Weights of a small image classifier.
Model: arch convnext_v2, norm layernorm, layers 16.
Training: 13100 steps, batches of 192.
Data: trained on capsule endoscopy frames (Kvasir-Capsule), 42238 training examples, 59.5 epochs.
Rows from block 9 of a small image classifier, named by matrix and row number. Rows with one number belong to one neuron. Each number is 128 + 24 x the weight over its row's rms, rounded and kept within 0 to 255. All counts start at 0. After the name is the row's rms in percent of the matrix's.
Before each neuron's rows are labels from the 100 images, of 14976, where the neuron reaches its highest value: "colour at peak" is the nearest of a few named colours to the mean colour under the peak; "responds to" is what is common among them. Only what is clearly more common there than usual is listed. The data: capsule endoscopy frames (Kvasir-Capsule). In brackets: how many of the 100.
# fc1: MLP up (model.blocks.9.mlp.fc1.weight, 1024x512), inputs 399-455
# fc2: MLP down (model.blocks.9.mlp.fc2.weight, 512x1024, transposed), outputs 399-455

colour at peak: black (32)
responds to: finding: foreign body (68)
fc1.758 059 [124 143 164 129 151 142 168 194 128 104  87 140 121 127  90 140 143 131 135 127  76 103 155 154 117 120 112 129 145 139 115 106 114 183 137 104 138 129  95 136 115 114 155 147 102 162 139 150 158 137 148 127 107 132 136 149 117]
fc2.758 084 [ 64 145 127 158 146 100  71  80 110 141 114 108 125  88 114  95 161 114 119 191 104 114 134 178 114 155 183 161 103 126 116 107 110 138 135  88 101 160 141 154 139 147 135 156 127 121 109  79 139  92 147 110 117 132 116  85  96]

colour at peak: black (31)
responds to: finding: ileocecal valve (97)
fc1.346 081 [112 158 127 118 117 154 148 157 119 101 147 140 120  94 109 128 180 113 138 114  92 159 152  89 108 116 127 134 133  97 127 109 113 131 120 129 140 126 150 146 101 122 176 165 131  98 125  91 129 129 147 128 109 162  72 138 167]
fc2.346 094 [127 144 138 136 112 146 161 192 163 140 111 107 125 118 118 144 123 104 136 123 141 131 129 161 155 115 135 183  92 137 116 133 142 115 156  97 104 135 131 146 159 112 140 128 160 108 134 111  97 134 162 141 119 137 125 119 108]

colour at peak: grey (29)
responds to: finding: erosion (35)
fc1.668 054 [104 138 112 168 143 131 115 142  99  79  97 182 104  91  95 115 147 158 158 138 134  95 134 134 120 116 121 111 139  97 145 101 112  87 126  93  98 133  73 109 111 140 125 162 106 106 158 154  92 106 154 110 112  97 152  99 139]
fc2.668 075 [ 83 150 153 125 128  81 108 116  82  75 174 122  98 122 118 122 144 147 139 150 117 128 150 152 128 126 152 129 133 138 141 121 120 119 136  74  85 131 149 123 120 114 149 131 145  91 151 167 153 105 125 107 162 147 129  74  98]

colour at peak: black (32)
responds to: finding: ileocecal valve (54)
fc1.527 062 [131 166 168 131 177 134 123 133 136 109 128  80 148 161 114 117 159 111 103 132 115 126 114  98 139 132 142 111 177  69 173 116 126 131 104 133  93 114 104 138  94 149 154 140 124 175 175 118 111 133 158 146 115 160 145 159 136]
fc2.527 090 [152 131 147 112 171 165 142 141 157 160 111 147  79 138 134 142 111 118 130  93 149  77 138 161  89 135 108 115 145 130 115 139 155 126 146 147 123 114 132 137  78 112 128 147 130  96 123 159 147 127 146 181 132 133 164 135 140]

colour at peak: orange (38)
responds to: finding: reduced mucosal view (100)
fc1.263 056 [140 131 148 112 166 162 112 133 143 121 120 141 117 126 122 117 131 140 106 154 123 105  99  91 111 131  91 105 117 121 114  87 131 121  93 136 108 107 120 141 153 119 132 110  92  93  95 156 123 143 124  88  98 104 132 148 118]
fc2.263 077 [105 104 146 130 117 155 123 140 144 128 130 168 152 145 112 136 121 113 130 129 153 114 131  85 134 144 144 150 106 126 149 123 163 108 140 129 105 110 119 156 116 100 113 128 146 151 137 121 128 139 115 150 126 107 109 114 161]

colour at peak: black (53)
responds to: finding: pylorus (43)
fc1.595 071 [135 114 113 106 111  86 164 117 132 115 117 148 124 110 116 115 128 103 115 122 103 128 104 166 147 153 139 108 156 116 145 105 124 186 127  95 127 143 120 178 102  98 159 106 151 160 113  80 126 157 121 160 135 128 137 121 125]
fc2.595 095 [143 116 108 114 109 112 143 139 148 129 109 118 106 135 142 137 125 121  99 156 123  79 138 141 142 117  77 149  81 134 115 126 115 140 145 124 107 161  95 124 146 129 107 134 113 157 115 137 141 100 117 113 131 133 144 142 119]

colour at peak: grey (29)
responds to: finding: angiectasia (56)
fc1.139 061 [158 118 160 110 148 117 140 117 140 139 144  95  86 126  91 104 123 156 120 113 153 159 163 125 138 160 127 161 118 145  81 130 132 132 132 113 138 121  93 179 114 121 157 143  59 159 134 143 113 115 108 154 120 104 100 134 143]
fc2.139 075 [129 110 105 100 107 150 165 140 159 111 136 156 122 127 149 112 160 125 108  84 133 112 162 126 146 122 119 127 149 154 134  98  88 156 110 104 167 138 149 130 111 129 145 136 127 148 131 132  86 105 138 122 111 132  31  92 126]

colour at peak: black (29)
responds to: finding: ulcer (26)
fc1.141 081 [141 137 142 127 115 146 143 166 142 139 123 141 103 120 141 124 179 145 122 170  87 134 128 127 132 165 158 143 181  52 131 112 137 122 148 134 123  84 110 164 119 103 160 100 106 113  89 141 152 112 153 177  73 118 143 122 141]
fc2.141 090 [114 125 107 132 128 109 114 180 154 150 104 141 152 155 117 123 119 128 155 136 113 113 156 181 125 143 125 126 127 150 112 126 176 137 134 114 123 104 154 130 128 141 119 133 134  94 118 150 126 154 146 152 154 113 104 132 138]

colour at peak: black (29)
responds to: finding: reduced mucosal view (30); finding: erosion (26)
fc1.380 079 [103 147 139 150 120 140 143 164 126 118 135 112 138 113 130 164 127 102 134  84 100 137  84 138 128 132 143 125 144 144 153  78 102 167 125  84 140 146 149 113 128  82 169 157 124 112 128 108 152 162 121  87 106 118 154 145 116]
fc2.380 098 [122 107 106  93 105 137 118 113 123 115 104 157 109 152 157 103 121 132 133 151 115 137 139 154 111 132 147 187 143 134 155 142 117 163 147 151 107 166 110 142 116 133 128 128 101 167 109 140 151 110 143 154 130 109 192 126 184]

colour at peak: orange (30)
responds to: finding: lymphangiectasia (94)
fc1.179 058 [ 91 127 109 108 131 123 167 160 125 109 108 195 145 129 108 120 146 170 128 120 136 160 109 126  96 108 123 123 155 113  95 134 146 146 145 151 156 124  70 138 121 122 126 107 129 125 112 134 121 159 123 143 100 170 124  99 153]
fc2.179 080 [156 129 149 120 133 139 160  95  71 144 162  93 113 157 145 108 150 149 106 154  88 130 150 160 125 141 142  94 132 111 133 137 111 143 105 138 112 108 135 114 124 125 125 136 126 155 131 145 176  81 137 147 101 140 126 136  79]

colour at peak: orange (59)
responds to: finding: reduced mucosal view (100)
fc1.230 068 [131 147 147 135 142 130 115 155 113  85 113 162 153 133 178 174 143 103 124 136  59 137 133 142 151 132 111 103 154 135 140 136 149 190  93 150  73  88 137 157 173 150 149 124 127  97 128 111 141 153 166 160  84 111 114 116 106]
fc2.230 082 [107 132 143 137 143 143 141 142 150 145 146 130 104 113 136 134 143 112 113 131 131 158 136 147 142 122 121 121 144 154 131 180 142 122 135  95 121 128 136 138 116 109  83 107 150 132 139 102 111 110 112 179 140 115 136 119 138]

colour at peak: black (58)
responds to: finding: reduced mucosal view (98)
fc1.342 059 [157 141 162 129 146 144 136 151 130 167 140 117 140 158 147  94 151 114 151 124 157 120 177  86 116 166 120 100 142 149 125 162 127 130 117 122 119 101 116 154 101 134 108 125 114 173 125 107 143 109 123 146  99 159 110 130 148]
fc2.342 083 [ 97 123 139 136 113 141 147 155 135  78 145 134 110 118 111  99 161 104 163 137 137 136 150 155 117 131 121 104 130 131 105 166 119 113 122 118 173 149 118 116 146 109 132  74 128 105 151 122 113 118 125 115 138  95  87 103 153]

colour at peak: black (33)
responds to: finding: erosion (66)
fc1.651 068 [146 160 174 157 127 119 128 170 141 114 141  95 126 145 155 115 112 142 111 110 134 103 140 128 138 137 146 129 164 132 117 123 179 115 134 125 159 120 167 131 110 131 157 174 119 116 116 130 147 111 151 124 121 146 126 138 135]
fc2.651 089 [141 130 118 113 110 128 154 109 138 138 119 119 108 115 127 127 134 161 143 121 100 149 143 100  93 112 113 135 102 141 185 113 137 127 144 125 125 158 105 147 102 159 107  87 125  96  88 111 145 122 121 110 150 160 155  91 100]

colour at peak: orange (30)
responds to: finding: ileocecal valve (83)
fc1.228 058 [117 149 158 138 153 144 133 104 101 110 139 184 141  86 115 165  96 146 142 122  92 102  98 137  92 134 137 176 155 155  88 122 128 134 107 126 139 149 122 155 145 130 128 103 153 149 152 184 103 159 100 155  88 141 158  95 134]
fc2.228 086 [100 160 153  97 151 116 104 132 118 131 144 173 119 142 153 100 116 142 130 195 100 160  91 144  99 111 155 164 115  95 154 140 128 133 145 113 112 118 104 103 123 116 122 108 146 189  61 140 122 140 117 117 112 162 131  90 170]

colour at peak: black (45)
responds to: finding: reduced mucosal view (36); finding: pylorus (25)
fc1.121 081 [122 152 158 138 120 109 151 164 128 104  87 148 124 142 114 124 125 115 102 146 110 146 129 151 160 169  90 126 128 127 118 120 118 158  79 162  85 111 109 150 127 109 163 124 163 158 143 129 121  90 148 122  85 118 133 100 174]
fc2.121 101 [150 123 130 133 130 112 121 108 121 127 134 163 105 150 123 133 125 113 146 151 165 147 155 102 106 110 102 140 125 149 109  78 153 135 142 141 108 102 174 135 106 122  94 188 108  92 154 103 136 124 135 140 141  97  88 113 172]

colour at peak: orange (35)
responds to: finding: angiectasia (73)
fc1.117 078 [ 91 130 143 169 108  94 112 115 109  72 131 155 127 103 129 130 141 135 128 128 120 137 115 100 131 110 128 119 119 120  86 141 147  96 146 101 169 105 140 118 114 132 127 140 131 108 134 109 126 133 110 136 111 110 138 151 143]
fc2.117 097 [ 99 133 110 145 108 116 116 143 140 108 134 106 142 140 119  97 166 154 134 157 108 143  91 143 132 118 172 107 118 141 128 124 119  89 151  78  99 168 122 129 172  71 124 132 120 132 150 132 133 126 159  85 132 185  84  99 127]

colour at peak: orange (30)
responds to: finding: ileocecal valve (65)
fc1.350 058 [153 168 144 157 144 141 139 116 119  86 131 157 152 111 145 105 108 139 157 143 119 163 131 110  92 153 132 105 122 110 143 126 120 130 145 135 140  85 118 137 141 117 147 140  93 138 129 136 130  94 107 175 150 146 150  86 123]
fc2.350 082 [ 77 149 114 136 122 124 138 138 163 144 156 195  98 126  91  92 114 120 102 127  99  83 117 150 130 106 109 117 150 101  92 135 138 129 146 121 116 130 162  94 123 102 133 148 119 105 176 123 124 174 114 122 116 189 101 101 177]

colour at peak: orange (30)
responds to: finding: reduced mucosal view (100)
fc1.51 055 [147  74 135 105 140 149 134 129 132  87 143 128 136 131 123  99 131 128 131 130  77 165  78 102 149 131 103 112 119 114 131 150 104 139  53 130 100 100 132 128  99 106 120 124  74  94 141 135 134 132 133 106 107 145 110 136 131]
fc2.51 072 [110  98 134 103 126 110 152 142 150 114  97 112 118 122 129 120 147 152 147 123 154 143 148 155 103 120 131 138 137 136 100 144 155 146 109 143 136 119 165 121 157 124  96 140 135 160 149 139 139 138 118 186 135 129 131 139 157]

colour at peak: black (27)
responds to: finding: angiectasia (30)
fc1.488 059 [158 108 183 102 177 107 133 115  87  95 107 112 156 160  97 103 100 120 154  95 106 142 111 135 100 125 153 154  95 158 134 121 147  88  73 154 102 105  96 140 134 127 163 164  77 122 154 130 131 108 105 119 148  99 147 184 165]
fc2.488 070 [158 119 103 101 127 139 149 140 144 117 148 135 148 111 124  93 140 123 116 105 136 134 147 131 130 128 137 122 172 119 143  77 134 154 154 125 114 130 184 108 157 107 134 123 112  98 162 138 127 152 106 145 106 134 127  97 158]

colour at peak: orange (35)
responds to: finding: ulcer (99)
fc1.760 058 [149 123  97 164 165 147 149 134 102 110 157 139 150 116 106 140 154 153 134 122 129 155 124 130  93 135 141 110  63 143 112 122 142 119 139 110 159 137 102 124 120 149 151 145 138 103 187 101 158 119 130 131 115 139 120 141 145]
fc2.760 083 [123  93 117 122 129 109  80 118 135 110 120 143 126  95 152 135 103 164 128 183 161  95 126 165 123 137 106 120 156  78 109 127 125 122 130 117 112 125 128 132 131 166 149 168 113 160 109 107 122 109 129 126  88 124 150 155 141]

colour at peak: black (32); grey (26)
responds to: finding: erosion (51); finding: pylorus (26)
fc1.211 075 [136 159 119 158 145 120 152  87 117  35 125 132 144 129 116 134 156 142  84 105 143 153 109  69 104 118 122 114 107 146 132 113 128 110 109 118 104 147 127 121 111 148 157 127 152 129 124 174 150 107 123 157  71 120 106 121 176]
fc2.211 102 [132 132 102  84 104 122 163 102 169 126 148 130 150 158 143  83 139  99 106  81 155 111 168 105 168 106 135 144 132 171 133 115 138 132 154  93  90 147 148 151 130 113 127 122 125  96 146 108 145 144  95 150 126  91  68  97 144]

colour at peak: orange (45)
responds to: finding: erosion (57); finding: ileocecal valve (39)
fc1.248 060 [155 184 153  91 165 150 128 101 125 100 109 108 123  84 144 153 134 158 129 122  78  63 146 123 150 102 100  92 133 168 102  79 119 125  98 161 121 197 147 148 105 158 140  54 108 123 156 187 130  76 121 172  89 132 118 152 135]
fc2.248 090 [ 80 140 165 117 132 143 128 136  80  92 132 125 106 114  95 132 109 124 179 113 124 183 183 113 130 117 149 158 131 124 146 140 133 101 119 113  89  97 129 116  69 112 102  82 131 102 139 179 111 103 148 153 158 158 164 127 151]

colour at peak: orange (48)
responds to: finding: lymphangiectasia (41)
fc1.37 059 [137 130 131 167  94 169 140 144 132 144 123 165 105 103 126 134 102 124  72 117  99 176 106 110 122 130 168 149 127 136 151 133 119 140 141  92 126 107  88 110 145 110 130  82 158  60 125 107 151 153 102 123 122 131 142 110 136]
fc2.37 085 [157 114 137 102 144 129 127 103  87 146 112 130 103 147 122 129 125 144 139 110 115 121 164 115 159 110  98 101 106  73 152 132 182 115  92 126 130 118 122 113 123 128 148  97 134 150 142 151 128  90 144 190 146 137 160 179 110]

colour at peak: black (28); grey (27)
responds to: finding: pylorus (46)
fc1.355 112 [138 134 183 116 127 111 155 111 122 116 125 132 124 114 144 113 156 124 145 141 118 145 133 110 113 137 114 112 102 143 109  84 115 178 132 142 109 121 124 158 139 129 166 116 145 153 129 132 173 137 106 112  82 119 116 127 146]
fc2.355 117 [114 136 121 139 111 146 153 130 102 150 147 105 127 127 117 138 121 139 135 127 150 125 144 137  93 139 122 142 141 114 101 168 149 128 152 141 114 112 147 109 111 108 139 141 126  91 134 154 118 133 175 109 115 117 159 114 155]

colour at peak: black (27)
responds to: finding: reduced mucosal view (64)
fc1.65 063 [180 146 135 146 130  90 126 114 117 120 116 127 149 137  79 118 182  95 132 124 102 164 109 110 128 120 110 149 102 110 110 131 134 174 130 116 121 163 122 120 107 102 149 133 106 143 132 108 157 133 144 112 104 175 121 122 114]
fc2.65 091 [142 156 143 131 166 122 136 106 139 124 125 135 132 150 123 147 114  97 150 132 131  96 112 158 127  97  97 154 125  79 118 135 149 106  87 129 155 148 104 133  92  96 135 114 118 171 145 142 141 123 146 116 124 143 138 120 156]

colour at peak: pink (44)
responds to: finding: blood fresh (42)
fc1.333 058 [130 126 129 120 124 142 169 138 117 137 125 153  96 135 117 105 114  98 129 109 141 121 142  70 151 164  92 138  89 145  98 173  89 143 106 136 135 113  82 158 133 117 132 142  98 110 157 151 134 163 133 111 131 137 126 137 125]
fc2.333 081 [136  96 118 139 157 122  99 122  98 119 111 147 142 142 140  68 122 146 141 121 117 122 139 129 144 110 100 138 143 129  89 102 151 164 148 124 136 111 149 120 135 114 127 139 105 150 121 107 139 161 120 162 109 153  83  60 156]

colour at peak: black (35)
responds to: finding: ileocecal valve (82)
fc1.713 056 [122 131 148 129 110 137 136 134 120 115 141  94 114 101  77 138 128 160 132 101  96 126  93 154 107 120 137 147 150 136 117 115 131 121 149 130 103 121 160 105 144 100 126 116 128 139 114 140 115 155 149 100  99  90  92  77 134]
fc2.713 082 [106 136 105 113 133 116 143 135 155 159 117 159 110 118 148  78 101 156 153 180 147 142 103 122 142 128 136 177 110 161 143 156 135 148 158  82  93 150 117 103 132 127 111 119  88 152  82  93 134 155 151 136 134 161 151 147 133]

colour at peak: black (33)
responds to: finding: reduced mucosal view (83)
fc1.281 059 [139 154 150 134 109  86 110 131 137  94 120 133 162 118 141 102 124  77 139 202  63 119 151 103 162  99 120 146 104 138 162 133 161 140 139 118  96 158 113 138 121  96 167  97 164 133 138 112 159 111 143 115 110 164 119 108  77]
fc2.281 074 [154 122 115 153 137 128 134  95 117 157 114 137 138 125 139 127 109 101 123 142 146 128 145 169 144 142 109 141 122 109 155 132 162  83 110 149 184 108 135 145 117 131 131 171 131 147  99 102 126 156 142 154 119  78  82 162 153]

colour at peak: orange (35)
responds to: finding: reduced mucosal view (94)
fc1.370 056 [104 136 165 114 133 109 128 123 131 103 132 144 135 130 123 178 111  88  91 115 132  94 145 162 144 109 131  87 167 136 169 131 141 148 119 139  89 134 140 137  92 122 127  99 157 112 133 133 135 165 138 104 106 101 108 138 131]
fc2.370 075 [111 148 113 156 135  79 111 121 118 129 143 145 125 119 167 109 123 124 138 144 111 150 105 141 134 146 138 163 130 142 110 177 145 114 141  98 101 125 165 136 124 141  93 130 151 170 114  79 113 106 121 128 109 162 160  99 173]

colour at peak: orange (37)
responds to: finding: ulcer (98)
fc1.559 061 [130 104 169  96 125 138 134 132 152 145 122 126 128 136 126 171 140 139 165 128 136 129  98 123 149 150 191 144 131 110 133  94 135 115 101 122 154  79 140 130  73 157 153 116 105 101 120 114 166 110 122 176 118 205 124 109 152]
fc2.559 080 [122  73 114 140  90 163 146 134 147  95 141 148 166 135 159 124 145 127  76 101 130 118 129 155 138 118 138 139 140 100 118 109 144 144 153 161 130 153 136 174  92  67 129 107 116 123 119 110 156 159  98 134 120 134 103  85 139]